From a checkpoint of a small image diffusion model.
Model: 12.9M parameters, 32-pixel images, arch uvit, patch size [4, 4], layers 8.
Data: trained on photos with spoken descriptions (Open Images, Localized Narratives), 203450 training examples.
Rows from expert 0 of block 3, named by matrix and row number. Rows with one number belong to one neuron. Each number is 500 + 25 x the weight over its row's rms, rounded and kept within 0 to 999. All counts start at 0. Numbers have three digits each. After the name is the row's rms in percent of the matrix's.
# up: expert up (model.blocks.3.mlp.up, 4x192x384), inputs 96-191
# down: expert down (model.blocks.3.mlp.down, 4x384x192, transposed), outputs 96-191
up.57 126:491505528520513467530522504518473531532521500460465491461515459473501470497524470478506476528465489493528478475526503495517516486529519548534520488518466511457478510468473486507497501509510543511503469450506446471478475541496485502524527488537479510501512485496486474490484489549485538481
up.58 113:480506488508500482518507476488419541538511507541498475494481483515504498530477502534490485525501525495464513484491521474479475489508493456509528464485467492497491539513516556460483503478530462501516480501554515510515483495478527489503503486556483512489490505515501492473501467491490474474
up.60 103:461459467519521550529569564545521562523514520510519506512515529478532562501481499522539452481502461493493505497507554480520488505475497544503448521458472497492518463446537476463491485538473505497481537501503460483490501518514507507475455485502490483503503562530487471519542474556522483484
up.61 122:510497491542547524527552556547502524515528506483508507497510480541531500495477497502497495519482523478532505513483535548456517487511491520484524521521452494505495515542491558472532516483521499481501493503484481487466499503514490528491490469525480552472527502497506452489508483515498530523
up.62 055:509512511533522523502498510497451530477466491488513476500463491519526515516498476512498484500509487498537533505502493507446460489495481546485507498434436484527476510474511544485512502515543485484482484531499475504526485537535504528504494528544455531494526493511457519499496505521502519516
up.63 067:492501485524496524506532529509497542546517505461537504518451463543497483456528474511464478535513449502490472494490523470474460498496515536484485514456490542503464504455472511500472492521537587541471505541519473471471472545506510488524516517497489469522493517536513465511504510513466489517
up.64 114:492495481499502502485497543490462536520473501504503518503487499484525506474486472479495511497481493517543526496524566499541511521430497460513499451521494456473510480500473502499518516531487506491524489438496521458503484495501464482472519485484501522505529497499485476499507473545496496489
up.66 118:487513511507493529492509530488444491485499525485482503569471491470538482464537505497532531476475489492473509512493467446522490469516519481505487506439479513504499481497530516504491456462541501482497505529499515484517507514495497491511432475529484471530507518539453533528485513461492508489
up.67 113:514496510493474465502496500496490453483533508455477493511538508533500488496520482544492489485539513525472531517474545514502516510494498467489489496526461474451527482529526480527529528541528500487505513532524480467498481501507466499524467485490496478480524509508481467472505546488582501546
up.68 113:534515524505500472525539543513492504505522558475519548531522513556462507469534516505523493507500449481463498514501531481509513501490482481500468480457464518471508513480532503500477485468491501540501529524490520454539481540453484525556448469505495435557518565521484477490487513459515485501
up.69 100:504537526518506495495480459490478489520514466517477502488492482489504510454464460482516513482467453479524512489565534518525494501483468459499511474507537497480492533546494508510521527523512510509513424473497507503469500489473489490492490476484523551513499484503483432527499499544515502465
up.70 096:521532534574569515546563533543520533504544552521516481538505489521496487512492527500482444483505525486403495465501505448458454466488552515511493472488472476494481456536534496438549518454496480507527516481518506544521508509470498493496425520569475446507507459514452529466487510494511506517
up.71 006:495509516521499480497490488500504518489546532503472492524552501500449485474478480531511487518494494512522486518497491492481480460509502514483546482530513482455512499478497496488530534483496477487528491498544496476512441556499476497544518508515482476470544493486495484471509527526519491465
up.72 104:509519548516538460505518481504499497496495516515540481514507503457461491541490497516472462527489489518473497498488481499509486471473518500565477494504480504533485449501507531438457534504504500529500504502528484522512474515484513534558514527568483484513506548491453520516505495522462536514
up.73 018:501488475493466507499485483498485519498467533501517514546466484494525513515489458504485437495454453475484494541513481479468506511469474468502512500480494515458453499521497464512554511489498556514458449491532503479520475568481481498501469508531442522491510524524455524482511542499499510495
up.74 095:523524515511532443502518516512544522501514507527539491504495520509490496532472505516484432524507516502465542457498490535493496502477531462538487476498483534495486492509526492446495536542514513542511536476521470494515478520485499503495500503586489490519501476506441518479495499518433494517
up.75 100:510524512528516497517509510502481505488517516483529558564502462510498529489506463494514515510477496519502531554547528460515497514514511502522468498470520527515504511514478536491506521524505442499523489474529494484503457508471506498495473517495497522517524569523521473522509467449477502523
up.76 126:519504519529514499531525520505506503495523510482460480507504489501481489503528506521453493492515502507488489485464532516505516506519499522506466523478409509468496485505498504536507490512528525494468534508524476508505455530493536505511492494535471523465514492517491482479507487483537555497
up.77 105:496492490492488489508526510500485519525516555497518557547497554515500534429490500476507494506477455474459518529502549495495489519445472483511466463463500510472510486457545455483497473503473554552529539513507523484537495530503545551537446507504501472527498584533444491465486514490519510484
up.78 113:468488465487487494515497470505506488528514510507503516540540515494521509522498516511496533503505485514500490546525520464527522495465485434534498469508521491509458520488472538502455466489501504488481474502515531463513481500511526484502526509514467534539510502522528495447519546470466479502
up.79 076:470488493512519495500492466518544509506487533481533541529515478490490476465482468475533498480513474493497498525498443495473500498474537461484509493493539543498494508542496447495469521437506469514544472501513479463543480522481469520507470506523483508537547541536508489497533526491493467472
up.80 100:485498485523541494509486538511478531493456482482491551519477506481494487553532482485476485466512494474544473481507497483516504485526479475488510527514463543481498508490455513525532515478553474500512472468516481493500502488502496514503512502542490494501487519491476548525498504552474488511
up.81 121:533520480509491532488485477491443501517436462449504510508445529551528530538516510500451533459483482492502493509505496519497472512453488445506475475476485461480479482518504482527540483525506524502456458475534507518487483500485528493510489481510480474512503457494491492524476535493512451498
up.82 127:513499529500525491502505504497495468501457543544502471512468504452549540521477476477496453490489464513470499482501482513532502462498492497514461510500469531499500496505523521466502481518492525492535527485587506522464493500517527515470528485500505514455475513489503550496501490472495515502
up.83 116:519511537506492529501515548507471539500528511475468456499476439508473486508501454518451492499499529488499525486508478542511486489567519532515468510467428512443495487500457554484573498521521517501522508492498469522461485508485453521499496468496494524453487497493465478519509491509521542500
up.84 043:523516486484478475483486496474484500520499482519523512545526476494488491517513472467477479526483473500487494518509480507484517540518485480548507448498489464469443455472468488465482552504532533533557530470503519479495467551468519456539499503583459533493549526492458484515528507545473511528
up.85 069:516521497479454496476456482466452491550539523488516528505494509540478463477508478502513526502511507497513482484513523530511489521491488477535527501502513487497506484538517523486504506495536552473483472524480502508536460503472475485509465537537469496527555524470506512511495497566488494516
up.86 091:483506487524516533508503552519504521515525501482531492496480504456516512460480485475512515516481471517522448518510509516532509476519485506492486497487459485469466515513509501501498482525463481523501496447508480463455489500495470480472486506543488516497504513479503539494516471491498505501
up.87 105:462474448484479537494515496524531495520542534533531527489477484539517531503464519456490511516496516518453509461501535470493523503486513459500538501515480500499481456531526527510513545506497530536506529530504534489516473490503476497497504509477505462510503504487486445457514498539497495479
up.88 096:503505499489469480504496470484496555515511535527489475502520480447480466492490451512537518507503504522465520517495488498543490509536543561573521494509499499533509533474492487466500454479538491515519492535503475508489478515497521532526548509546491528503496567541527474548515479476476522479
up.89 117:493480456478473522524513497521493483540523516521517477489538482517538480486425500430443523501468520492501493474491556470494542536488534441503563477550472429483493532528483507517517504543497517488507522490507544455534468509524494467503517480496477531499524482489464480497512453511506495501
up.91 126:474490498505507509514537555510493514466493490539530494498515477450472482525511502524536513497481482498538476513489481487527535507477486516549477499459461522503494491514515516517489524463532517453491539477508500545546475519495548521531503501522482510531452507484473472523527472515486505524
up.92 062:501495500510520503506509495501487488519511518460504497510468482520501513509489470471463451496493457518431478504500501482450440476484535507497509502499460551482463484505533479484497532524520570503460500469521479502514492547496525526505520497545471473488517511504491517513536517527509510532
up.93 117:485470506497512516517526533532500531488528538446504523555500531545489453476545520499498537512501479459468535525484488504466501493506518494505431481502514472469478495488487525503498476475505459515480483514492546485514475511460522496535462506496494480504498469502462564480485506419507510526
up.94 123:485485472484448488486489484478445540532520488473530490505507446559501550482554485502531508511494442493504521487507481515514504526541487528498466517467481494511485513495529513489508475499506513518511509556483471471461493534499482489491469464532486509500492544517547478494504480489491483505
up.95 108:525535537508496485478460498471463504503437514499525498481495487465529527511461450503511464506481461484481491463526555518520533482500496473498488462494484456494480518496505521489480511535490485510504480470526522498498459511474515482505529517545491492535479487529455503520521501487456493473
up.96 105:490514509521520505494510475503477465534523515506499484525514482559486465435507491465438502541445488492475534450525500536468514496479508450508543435508519470462476493548503481488495521546482536549487516483476503456514491504475498504505515495522496461505526526507444490450471562496472504523
up.97 147:517499521542526527539552543533482489528489508511502510509528506489548505485470486531519544466472494536521468528510536451523502505539493498502497469511492465492515477501522486503528465473498495456497481535525527469524482517511511485520484478494494484481494504507499491515529508463524494485
up.98 120:511523500495494480461490477472549489514453513502475549519512517507504543496485510466497485478528467458495489494497482502501511529461457471522515493516524503503482468480511504490464515521492531507455489512517478471502489507480474544482533528539486475552506525513486527478519477519472504482
up.99 058:501521515509490482499509537496488520498518542501488482545516519491472457505506484458518499456494463511517535484495513476531521532527520476493491497527460484454530457501517502476501471533497508518473526479550488477505464531480435508536469472469424495484528465514499490512484491480502532510
up.100 107:493496483485481480469443486486523483495464505504503527511515486478464462479539481461474468521479461496497531510526529535540505525505522524471495489465452531457474491514523480513509526509505503531515472469523463477535491540515471481503524538506485545540523557478525496475546511517460518495
up.101 096:499520499512474504486507504486461514496502449495471537544503486527514505496490542484508567474516532541504525460497451487488506541524509539480520533459515486505502485518506532514477438448522494505476495527483525461515485510492514507487481490488485510513506489471532462461525504470492514478
up.102 136:513508501501501503489479515489510489533487480487501487511463504503503501478529511490486527508470539512463541514493504514487483459452551496536535465525505471505514469502484512467527480552486521494540503465487515508473483497493494477499498492489486492451515553464515479512460433501510514513
up.103 102:480493481480463473504492504480458499489509529493520499501497453518524473512510499522504496504491524524516490535515538528527515541513484470544509499499428484502492524542519520496516482492533550471530553531505489482516462521486498477501479458524467525473478501489513475447485494499505518543
up.104 086:467506490522495521482486476479464493496522501501533507533494508451467485512494501528482479514523497488491504518495459485463519510523510526525487497473515507529502527497495515447490511471523470480506548468510490510539457508471483500498463484526480505489524481532492514520543523450506502518
up.105 115:503536480517474517492480521491491550504530477474488530501484518542476470481532508526518547490485527489514484530495487484458481544490519486502519525508494463482491504503518493528511520481502513519471456496457478472511491508486468461516471483509476503554566486509487451481492519538489523484
up.106 103:502472473484430498508506487496526513558497459515508495481527480500484489448458452449494506492465514546542505483495504470472519478508505505507540489521486505480518515509495477521476493571532527504515476510471522473507451511542511481500524501481491521477515464539475448528529493511457538525
up.107 110:520502480507467556493498491500489493522513500496517498508443484528509472473506500518483543470468491522503494477474467509467521535498511532510518531462487461519507516522480490517513495511495531536524518521481482496530466509488512488474516492485502513493501523524462438496496495472492559547
up.108 086:514499468532526509529537534520541510540526508525510522500466520471494499512498489496506505523497495526487469533494468462532510542474504492540488511508480519535480513485475493488531512524480518487467467476489481505471442498467446478467535461486459551521493500488546504541507478490485508493
up.109 124:505508487505502542490493525494460525493464505481512496511467499495514520512516486523470464498524535512549517460514479522449457500525476539489496525483460477535452514505477550499539475510526518445524490515489499531484482526506499533477510571513468588455511444521500499511521554493489499490
up.110 094:523518482506483545509510534515505518528484515525497533500507488514529532462450467480525551499491513518531496503460521464521507531521514479503518505500495487490496521496495485509520493478500509482545492496490557450500478504512503474512497467528483531473510482508516427473512497482494525475
up.111 105:509489485515443518513502509507511453516550484506483515502536498514504498456480506502474469502500499512501511472513516513486509484516499508508514510530480474499482504502490537500506519552507519501517535487486485445518432512513476470486533491488469538496509513512521414501507475530502500519
up.112 010:492492480468460496504491515493454487494543514510495454489478516516489481496497485509447474494485504502539502485491541520488503522539497493481548495544463488509477514527477526521537449495516497474510505523521500487498461517511505469476512529568406482479526510454514504475498519509519494521
up.113 108:539513540518455455483508496473486500501476494458479531499483501518514513510497463476521537474470485490488477539536468512542459505488468472512479479478520523521486532529533461526493505476517488493491468482522493497519437540508494517469505504448499513513504512497489495513502522476472465516
up.114 017:508516496522513511515499505498515531520459512522501491569506506505484495518459497498447468518480528486458498498514455503467499494483486451514513475518457513505470499521501476467528478480508485497479468465565506539468446536504471469492499514556428538491509538512483517488509526505496493491
up.116 131:500529502499483466492476484485453521527513518523478458480515450480529509495459475534428484524488486517464533503491517526469483501483493505529496512482462537484503498478507526516459493536531518510505539512504473502482483504467549517497520504536466509531476495519525502502561511487503462475
up.117 030:495501492530529510523529518516511523528499499534542497521516499477505551498495486489465498537513491513449533534501485480456468475507522509514483500493475514523502473473493555485529433527503507523493480519525453533470459535469504496462469503508430535504514524492469485505505460455492497473
up.118 116:492485495486472482463476489497520500513452505486496486493496510512482492465490462452509493485499421443503475473517469550509514515495471498475511495509531499468489486518451463542482499521485508535502453489495479493472506536489522517508499529507489511517496543500474481517497512546472510490
up.119 102:523505507498404467471483454443512481521486473470475506507496483485498480475465501455529547497529482543495500464510519523554523493475474468472521466484522479488525507522472534500470559517509522486496486471502491480486438490496475480493496499432501551492486532547494481508513488556509510482
up.120 084:507498477485488474502490519497525518515492493490514518533477488513500484527533476486493518484478502540475461524476473500499502492494522491533441542453458534510492492526492489500481479511508457505476462464552486499499477516496520490473451537533490497474502454518544455519510525469519509516
up.121 093:534542556554497524501507483486500482506512469455460526523492505450501495479487440465500493478534495500534481501528486554532488513502455510503484491512487512502518509511494502509528522504475495501496473491514513500468482507507454498478474505444466537440525500522499517532514492535534525525
up.122 098:523556546570543505522512473500514485516520470502464495522491499475490454469475468456501493466485454466478495503513471512521481494488469457493510460507551532476526523535506511488512513524494494476478457473542507503491486490496465465498479473466474495475508496510485501505488497516521470477
up.123 105:503501479500502486501513463495499492530519504506519486529485469527554539481476520485487459522488444520474513478518473490509498490469517519552527495512505507484500524532468513440474492541451496513533559482538477498487449503516518511506526530479494520505507521517505472464518517512477482490
up.124 116:497505485511498486506496527510489484529511487539519525517548489497471510431466537499522460542518504483530510471478482488450503495518478500490539488513519496498514522525473531494470475529497470507523494488479527477528461498451518458527469538503481512477527532499494460472488466492476526492
up.125 093:452497523515483487516492485498486506519521506494477498504516476474477491458531488498521533470512483528532462530542491449542514542495479502505494464445483511512483540519483460511510480452500504504505519450546506472514457503495494499509495472507497506506512516516498457460520513459504504535
up.126 040:489499499524506513507528537504454525498540508487502477506455480512505481504523442510513483488492482488452499497484544528512457514537494535504470489482483486531491526486506499481455456518495531492477527530518486483497467534488462512495490526534422471508519530495479476500509475521531485516
up.127 096:514504507498515482491503503508471493516451487495552536486510490484488508499484486509484480553483525517474553504483535459481485469477499442472501492460524506504468521473468487473444551464508549520527491538469527494488490571467521510546479496533477491507505557494473510517494463498473510491
up.128 084:480475456488488487490486476503527498512464532529551479513467514488488450498492549463510494500507433474502495455484493518463533500473525446485495495498475530469495486508508510505512542495510518494498505469539489498520503526469521478528527538534471471517505537508512491479512487543494488495
down.57 136:489477519523468472508518466523449477471514488525517526465507487508482489478502511490514477509521498484518474481504505512510526442543554545544493466548482514518458534447485517468532518476519491492502479482452470500486508512548509492504480479513466510499465509489473513523523510493492531452
down.58 117:491494514514479492487501493530457479492552482490531488477526538468472516489502528473497510454492482497489496472522510509481504462513536516511481469557483504492513518502526472491512472479506434488525510494510464485479479534554515465513499466502475457468532475492539531481525479507500458481
down.60 105:492509496503484485488512478519491486473535483463485466477496491523505502522506538499448527509509543450505470489467463529516516521558456485516542443503553509458498514504487520502450458520476489536487493557539568498547476517527507543550488520509509496495517503512508488501497506463481484509
down.61 125:495489507507485533493508480519486496465524492538501470511453497540504480474490493460439453514472517522525497512558522498516488521553527540512514555520485525486493540488501524472524500514460520487558459495486541507504494495496507502525506472491505545469494476524527484505508460494477540548
down.62 046:506525497502484488500496483474489488472485513510516512507477494526476474483516513482483483531493518515487491477506527458487517525527526513491491481492486520454489509504520489432544518486470523501483532482515543493502506496515479478518485439489514475483497471492486425511499486532528521497
down.63 061:523530498493526444483498482463489510458468522469465520504526508519463538514491483560493503466502529520495461525496488483513495532489476501508467489476528495464513519521523523487537515457482467470551494511508532525531476463506466498500472495515470503473486484510437533476496523465490479523
down.64 107:514508525517482530467475501474493499457500474513468461520564452540480515464475504549465476529495540514516491485477505479523524464493502515494520480506518467531513538504498504487519499542531526537567501534476466466503482550509488520508487502473490502498528505551490489498499491478513509507
down.66 117:515500507492531455516533490482462521518469499480486519509464479509466462509497459494506547529473473524476511497528523537487516491504472482478536473462485523466453499486487456526519498487509495480477500461483495504510516500483455490505490471482501538553487529477451523493491476486489447523
down.67 113:512505476484490485503521474502514481492551530495514467506493483525524532535497509488448501481468527510557466483542530535534521523571504530493529541533471501510464480474514533531517485492541467494523536541474518501504476521526537517463529506474424508471511494513550521509453473523484498459
down.68 104:517511488495520469536541472498461501499504477514490477474525471526484488516518524527514518538472492544515513492508523522480473514508471538530469510516510496546494514445461521499464474530532527522501510516451466504479467524493525467523499493500456527453526538466521495510531488527490530442
down.69 122:508536507522521490514514507501504512517514533520498490527531487526466507542539548512501462541506539545454482526464466451497496499523526529506491545482454502544501487482515508498516507467478509517468527502486494519538483527507517512537473533469512505490495501489515485490510528497506522514
down.70 085:489465502502535500490503508522507515479496457468518541472505496518451504525541475505545460489491477477545502508556492536468531519485484519478466487468534541493463467501484476498492510498535503494517483455499491498470522510481483486515512476528488500517513488490455519545500487434490443525
down.71 006:529480501499514507512513496542463505496488500464509495502448503484510463508486487516469516484495512498478474501465511549503459521479481487480493495520480533506482476512482508505535514524511510495475490486482513530487500475497521513481485535508472519513480455480463539501509492538484528562
down.72 097:487478530506526499522502488503475515471518475511511498465498506479493490503510523499491512512521548479497514474478489511451522458481529503501492449496524478537491493474519521463495500545501446501484509486451496487481507534523467520541524486549471476523488550517432516494511510464528522519
down.73 011:425430467479481518477456481517446495515476461537492495481520461462495492497541489513488530530473498489534535470488512498436516484555518509516512477507499478513499503474453482514511491483518507495506516481487449519496479523486501490531506497520576469479516492492497467520502471480511489516
down.74 099:493508511487555493479468469496510504448501495481505491513495545566494500521490531502506535500509494484487497501477551536450535484490550543495480498482449486488456480487515505457514503543497431491506520480463483464498515519502469509509516476523479475497480511524450518429517495484515514554
down.75 095:529515523477512506518512494527517483523498491501484449492509490495538525481478521510536479524511499499460467448458479493486483506468483501511534498483520486485517488520480489494471496492461527504515512518506525472499489491509511501560489525489469491484531492505484518486513500516545490474
down.76 139:515507477509522481484509515507507503488488510460546552524500503551520502513493497486516498481465468481489501522510561504509512474502526457472502494503508479440497502523523469468492532485480447539537501501510533490517482498497469502526476499463509462512483470503480490492463487503466438507
down.77 098:520512468488502488492513501498517486468486437506526466495515487499532494557508489535462496535499570546516483501470498496500523534533487534541470502509563478565498505484499532505509454533519463501502493551477527512483464515484524479482505544482443516475582483483540506516481500509480497487
down.78 115:481509508495482454507490501496491466475523550479505535494516591528507472494514487459483473482421490492496516525536510464488498490511505472512494508528523506507533522510522468493549504492516478478505498483504519536507517502497551483510498493501483520534533501507471523519496506490512505468
down.79 066:475483488520486478494497507513506493494510499512493491479500479540547478517464472487540532504509521524530520506507490503519550478506487513501503502460500508487480527499465499491507482494517466454507528527484478521486475551519465495509451493498498460510519577479484495493452526474535491515
down.80 101:511528529530486519486493487500528504496520472501506516507503503521528499472529525473491528550446515514442513481518506480483506510497553526535486507531498512518477479531536472471462467496482507502513522486520478443487447516520513495533497509498514505453504464501528478491509539462527487479
down.81 119:481510512493477506509489482450488489475519499497484519495460449477524533495455495508509489479531525538506497513533535495509464474538568549519505510521483473582441457484514499518473500514537510519486532524469481480502459509508479508477471492476441521528469492491505500495509482502470522494
down.82 131:497496490493500498502510497492495484475533488526492494487467513528452461471545500479497459528535497456465518529533555517506524495506530510513482495513515499539463481476490448493466535439494433520484493457498547449525487515524436514504459512492483484505465506488468494531467528467509535508
down.83 109:499519496510502468500492478485552465506471517497547551511528563494555472532517522466495479506491490503468464516521483455487468542493463500517502507491530496524541473512524486494477495500492526526503539508489521511541492499502530498557524549494465503526525502505539509500539474510484501516
down.84 036:564536496532484515482517478489506489474506511534501463517521486492498487462519493506504475502532521496514475517504508493525509483516511500496485547527503524524515475519553449478515531518502538485502493497495503461454471541530477515467512531469478517490496473516499539498515510499548532519
down.85 056:539539527496512508468480506448512508487466496518514479536549507491520520531493498524522480512557531533467527492507459479495499486470503505522454521500523478537478457504534461469498486522518456530521534483471438496473484487475475491522483516475483517468521462510477530471537492523513508498
down.86 092:543489502539447478547551527535513485524511475469446536479482527523538502480480504492515518481527501520501545479508552521491488504479470488461483506518513518463510502503527511563517477537517522506509523476496495471479418568496506480488513489480467484475529476520563528505475509478522495500
down.87 103:500506515503511467509478496487482505508474469488507474517510467505475500541537514551487485523497522484483492519495447470486482511500487530534465512473490507560465479492487495433487484514548489495452535564484447516510469523461472531540449501514467529494498493488469525481504512472530520489
down.88 090:547507499487457510483501461478486447483491500531526501483512486500487535515521503467489489493471510517512484491501440523483511499517466513504483501513502513524489525487465513476524548510495525457498469508483487505468485510539511457506518491491442565512525470497487546518471511495488510485
down.89 121:519523497505485510509507507518481513475496482446525533530482537506485514477535481522520500539525488462521532556522489541513491509495425507473460495455501533496490471473478477513509467512493494508474495490521492525473498519447495545485448513515508518523514531508501520553499547469542506512
down.91 138:511503486481509491535489498497495510513485529508478481484461481491511446493491499487494520495470515517502462503527484513458476524473485533457513534525469509557490498480494508487482461535473522486508520545451467469497483504510488487486530521502449531498463486477535517522544500557491538510
down.92 050:445439423483497487483525537473503509526526526492496496518440500495496532524539502495482512519516492520475479473454489508520519480513499513516506485499495485480498492511504481476541476481483503500534531475501515498480478447503490483476495502540478504456512526459499502422486509482530448503
down.93 104:523490492502485474511544478511535503529515510524466506505530483511510507528487509514502472491522495544523500486494493473524504519494472498484512488506470493494533519493510503532510513469490482482520506504515466500497453543535498503499495480415556498510497515536477451479511502524515520470
down.94 119:469467486514470520515529490489475502539496463511483484508449484519477476476545512500488468501486505479504506496494483542476490505540488535526466540497543519520504561479437466459492495534528537529499516506459480514497473512492530515511491489514479530496530517500521507512509518475509548453
down.95 105:546490506481509498480491496511529482549497501502515513479501512500485507492467523445519534490521515502495452496463472508504510482472530472497523484500512482525461491501513496444505483494518443496515448519480508510497501518543486480440523521524457447527493485513450519499488514474474450540
down.96 098:489492489484492481508473485486520533473483484491498541488505504479520490542518486526482478472524519485514493532489500466499471546493454498495464472467479518542478456509469502521499477505533455451509486538511487515429480545521517523500434513512454525457526472500529524512509500533513520500
down.97 150:521496485495571485497542497531494487552522488512493487482484505540514462479462495517488533515458526524481467523454504484492508506526501506474554462523496484509472493486482457507489505477472463518497544547476479450568477489518415518511479465467474461482487516508489501489461508538505497509
down.98 127:511508498512510474478478502484513485507448525512516523486532562471517513524511515463523485485511470490450461469454455470443508501482494524526490520498519514508514467511503506467562501478534462498497549484497495510504446498519530501497479510489471457568502516518540534475515481479495485464
down.99 056:485503507520462473494495510500510528514432511478515526499505502497499509480491443481520481529531474480528515498563558573504513505505459455494496512523544515477510497508475515501490533504497495516552485460498495501461526540505515539506499528516500522500473528499491483533510463517516518488
down.100 103:475496513501499519474481496494542505491550522534481453450521487492538516481470526501509551525523561512546487494509482500477520505526532524503519508510497485512466490494512527508474480487509463504499550546486464514525481535486492484481502505474499467531509529537538503491475499478516552471
down.101 095:499465537504487491509503470463487496520488517486460485486517487513484487484457484520537529512476469516491514477537572506456515444481505485508491475493538500476509497515507489483511534521498488454507459471500490494478454547493530517524507506494447501530496502490449527498500491506513483520
down.102 142:498497478496516537494481509517533513480483476534493474508555468510554492482501465524495498524464536533489509479495467446531505489508484530522509518484535476493528523507488482500548498495512542546541518484463479499489481502450494466500544487468463513524510479547485500513538469513486535525
down.103 105:483495480493476474504498514478458500532464513513517513524427511500502468502495509452483492517451541511480459523510500532485470540521506509485480538536487507464522527475492484495486518531495460509514508487473501508504488479468509511492493509516441560494490498449566484544507505514488493527
down.104 077:526517521565463515512504474513518505543513495508476475476504474529499556493521479475511497481497477484552527493527505540468487542492482495506478502516506498488525494507505488507494512522517498519488442498470497493470526515518481526545514511520486493500511516503482484534511489515526509451
down.105 134:499488460498498510534483467517494425433544502541511507502456493517455450493518492464443467485533514477476483488527556524461484466506554494465468465485512545526470483481491484517525527484499466491502494482486508449487477542530446528507474490507471509497481492495439491509505487453517497532
down.106 110:510521453471503498504523527464503517439535503464493516531487532505505525535534510565478497494510522458490489525483515547519510555463492490499497502498495464471486470488506535505511509497462529512484508510501508535506530494437519502507485478543457526487459512498479548510501461522522485510
down.107 107:510472488482478472520510467491522521471482514448449500458503508508496521506485534509507449485504493474487457498549507488525486578522463475495490472483489484485499475514514498479489504456484486513458473543478543482478490494503496518517478494501373472520504454499463544525496509516478450462
down.108 087:491491473462526510501471469464490526506505434482513564507513490454496496478475482520520514510482451523500490494495530526537507490481453460504463495498494470453519461495510496482529510524499515530518491469502483499497528453493515482469518497530488495518529500497511522471500496545507468522
down.109 123:510499506496452461482489489445505497463525508494491498499499459505484550465494525488520505493491496501463505508511553500557534542537496513501483507485476518458466501512532507466502484524471558501513487503511548475500484507513461466514475517483480507490475489505501460480485483504512479528
down.110 087:523469512491495477533513484491490486503546465505488488505455535480483479565499544518500482502503508514460498493520518501486502497493439514484460515480545512523503491506492524448473516517521506504444486505493507474515485541483511493542494543523437501507518479479508557507510499523527505497
down.111 111:517498496478496528505507525512536533444503517486493478493487491478507530474496474484503511530505501457484478511517505514526480533491469514499505533484523500482497493477516526512500471477467503491495439480482527539494520496449522523522483516572414558529519498492500549485514494514462458550
down.112 009:463469510478497518476456477501496509497476468499492477533436530518486504556530480510502504517462493491511494555511468475497444492501479529489469495479519523484482474497514508490535461474502475471496481489521538545505508485469500509505487499596459505494521515513509524510486472496498497530
down.113 108:512504470466518493502546562488467476523505497513491488506459507520505456515490506523472522488463463510486503469465513476520485509509494525485517520508467458429485514505476509481470479487516518555526515531512514494503514483502482527527495523438455463473508497464513494470428501531481476529
down.114 013:453476471507494510507488491513475483478482504502511508529488522517512480494538508532516507497461503470518525491498531507495510524479505494509485464494543541496501514506494498499489510516473508521494510465500507491480498540480476493512490499497501502503487493543501509506503449486506515468
down.116 142:501489502520491474519505471510493451528534508475488457468502522457494507507461537499497474432493516519482495469532488503484508530542527543495477511546490521510493522500493539460545503456503500510471518499470480490527475516520479454472510482484450466479481461463538519486533456502477498476
down.117 025:526484510467460455485485531475534506535438503515507511480505486515478513456467493468564481521527482501517533473540542560488523497463456472474494519508530547502508479494488481505493541507491496529510463441492467465484554491523488517481511520473506497533482517534496500527497487475510479475
down.118 118:499514496498480506517487495517528468535543487537492450490465511534505533550502536473584501506536519484513467468494490513463502503514538516513518516495490519490492490530515477504473460477505495465485537533506476483509471537518499503548522483483482451476516493501513522492489503469544475514
down.119 100:480541487498508530500528545470500509530485535502522486541479502526467544505495521537552476489498469520519499514464460466514496531501513455497525515479446483460499531496518528500466512497467509568507498531523493537543480509487474526510529516451461478498479506480523498504496523532499513500
down.120 073:478468497494504487518485452477492458503492471546472487453517472487494519461469531466554494476515495506499482454525511487485516506536524500492539490504508480523491508445515461524532515467517461466526492513473513490466493509529510460506525500508430470509473500512473529526498463488503453474
down.121 094:483540478495464502485524554465475541538478538480532513512482528518527502527491517501519506516496492509501514515503540525481464510508491467484543516518512475483502483490511494542447501532471549582527500479493513517517493514493516514558522542492495508515502520501520488505519509537476502504
down.122 106:478509485492494509501505538498492544529482520485512514529479506528454536532511514512566478563516471520523499552517496519520507514532517511475493556474481506494482461499502498531470513477481487553507518456525511512512506520478481526534484545483510502526472526529494485547525529498496512525
down.123 110:495521502503509528526516509508519476489544497515464475483474516476444534500517500470545490483561524488478468519485470485512529555488463493523498489437465493537499459492471459495500537471493509504430466471521510485461465528476418504498468487512434507528506493480476502489444529478555512530
down.124 123:512495522511488496503516502483544503518508471464467431503471493479523535507500521510491526499503504527488506474511494477523504469537494539509520531462527492491498509477516468486540456464476494468473483467514534531530476489498539520447503512505468523489485495530508498481473477516536455483
down.125 087:503492457450471485526524523463483464484476494484526535536522519520488451486485493505508506487493462506518494513493532522530510485500473492493465485527485468427518563471522563481479523500493522492465479488501505488523496539487540480507496483483432485509502530495532561537490508536475512467
down.126 038:514534505507531480502515476521509484522480487489509433492544505528475515521467542474493516518472517511468495486498474529489544505536478512493489469493536474436514524519493503480524518466482484518527502484489518519544486506511506490506470479528484463467501499487488500453475488480484498511
down.127 093:504490528511518486523501505510474457500484477520490507485516432489485496456495551482560479523474555527478550468469468461463525492482538511496517494469539513566511528469534480473509524473518511454503515489481496521511470532482481477494485529519508503487467539497490465468510494478553525502
down.128 086:467500468503519485460500510472526502498507517514496500519485466525508501535498514493513544521509546507519471523451463487530497534501501523510488511465453519515482491477477520467491508547512493501483564531522510549507460528515468533504454504538432530515504487480502526492495509500510519530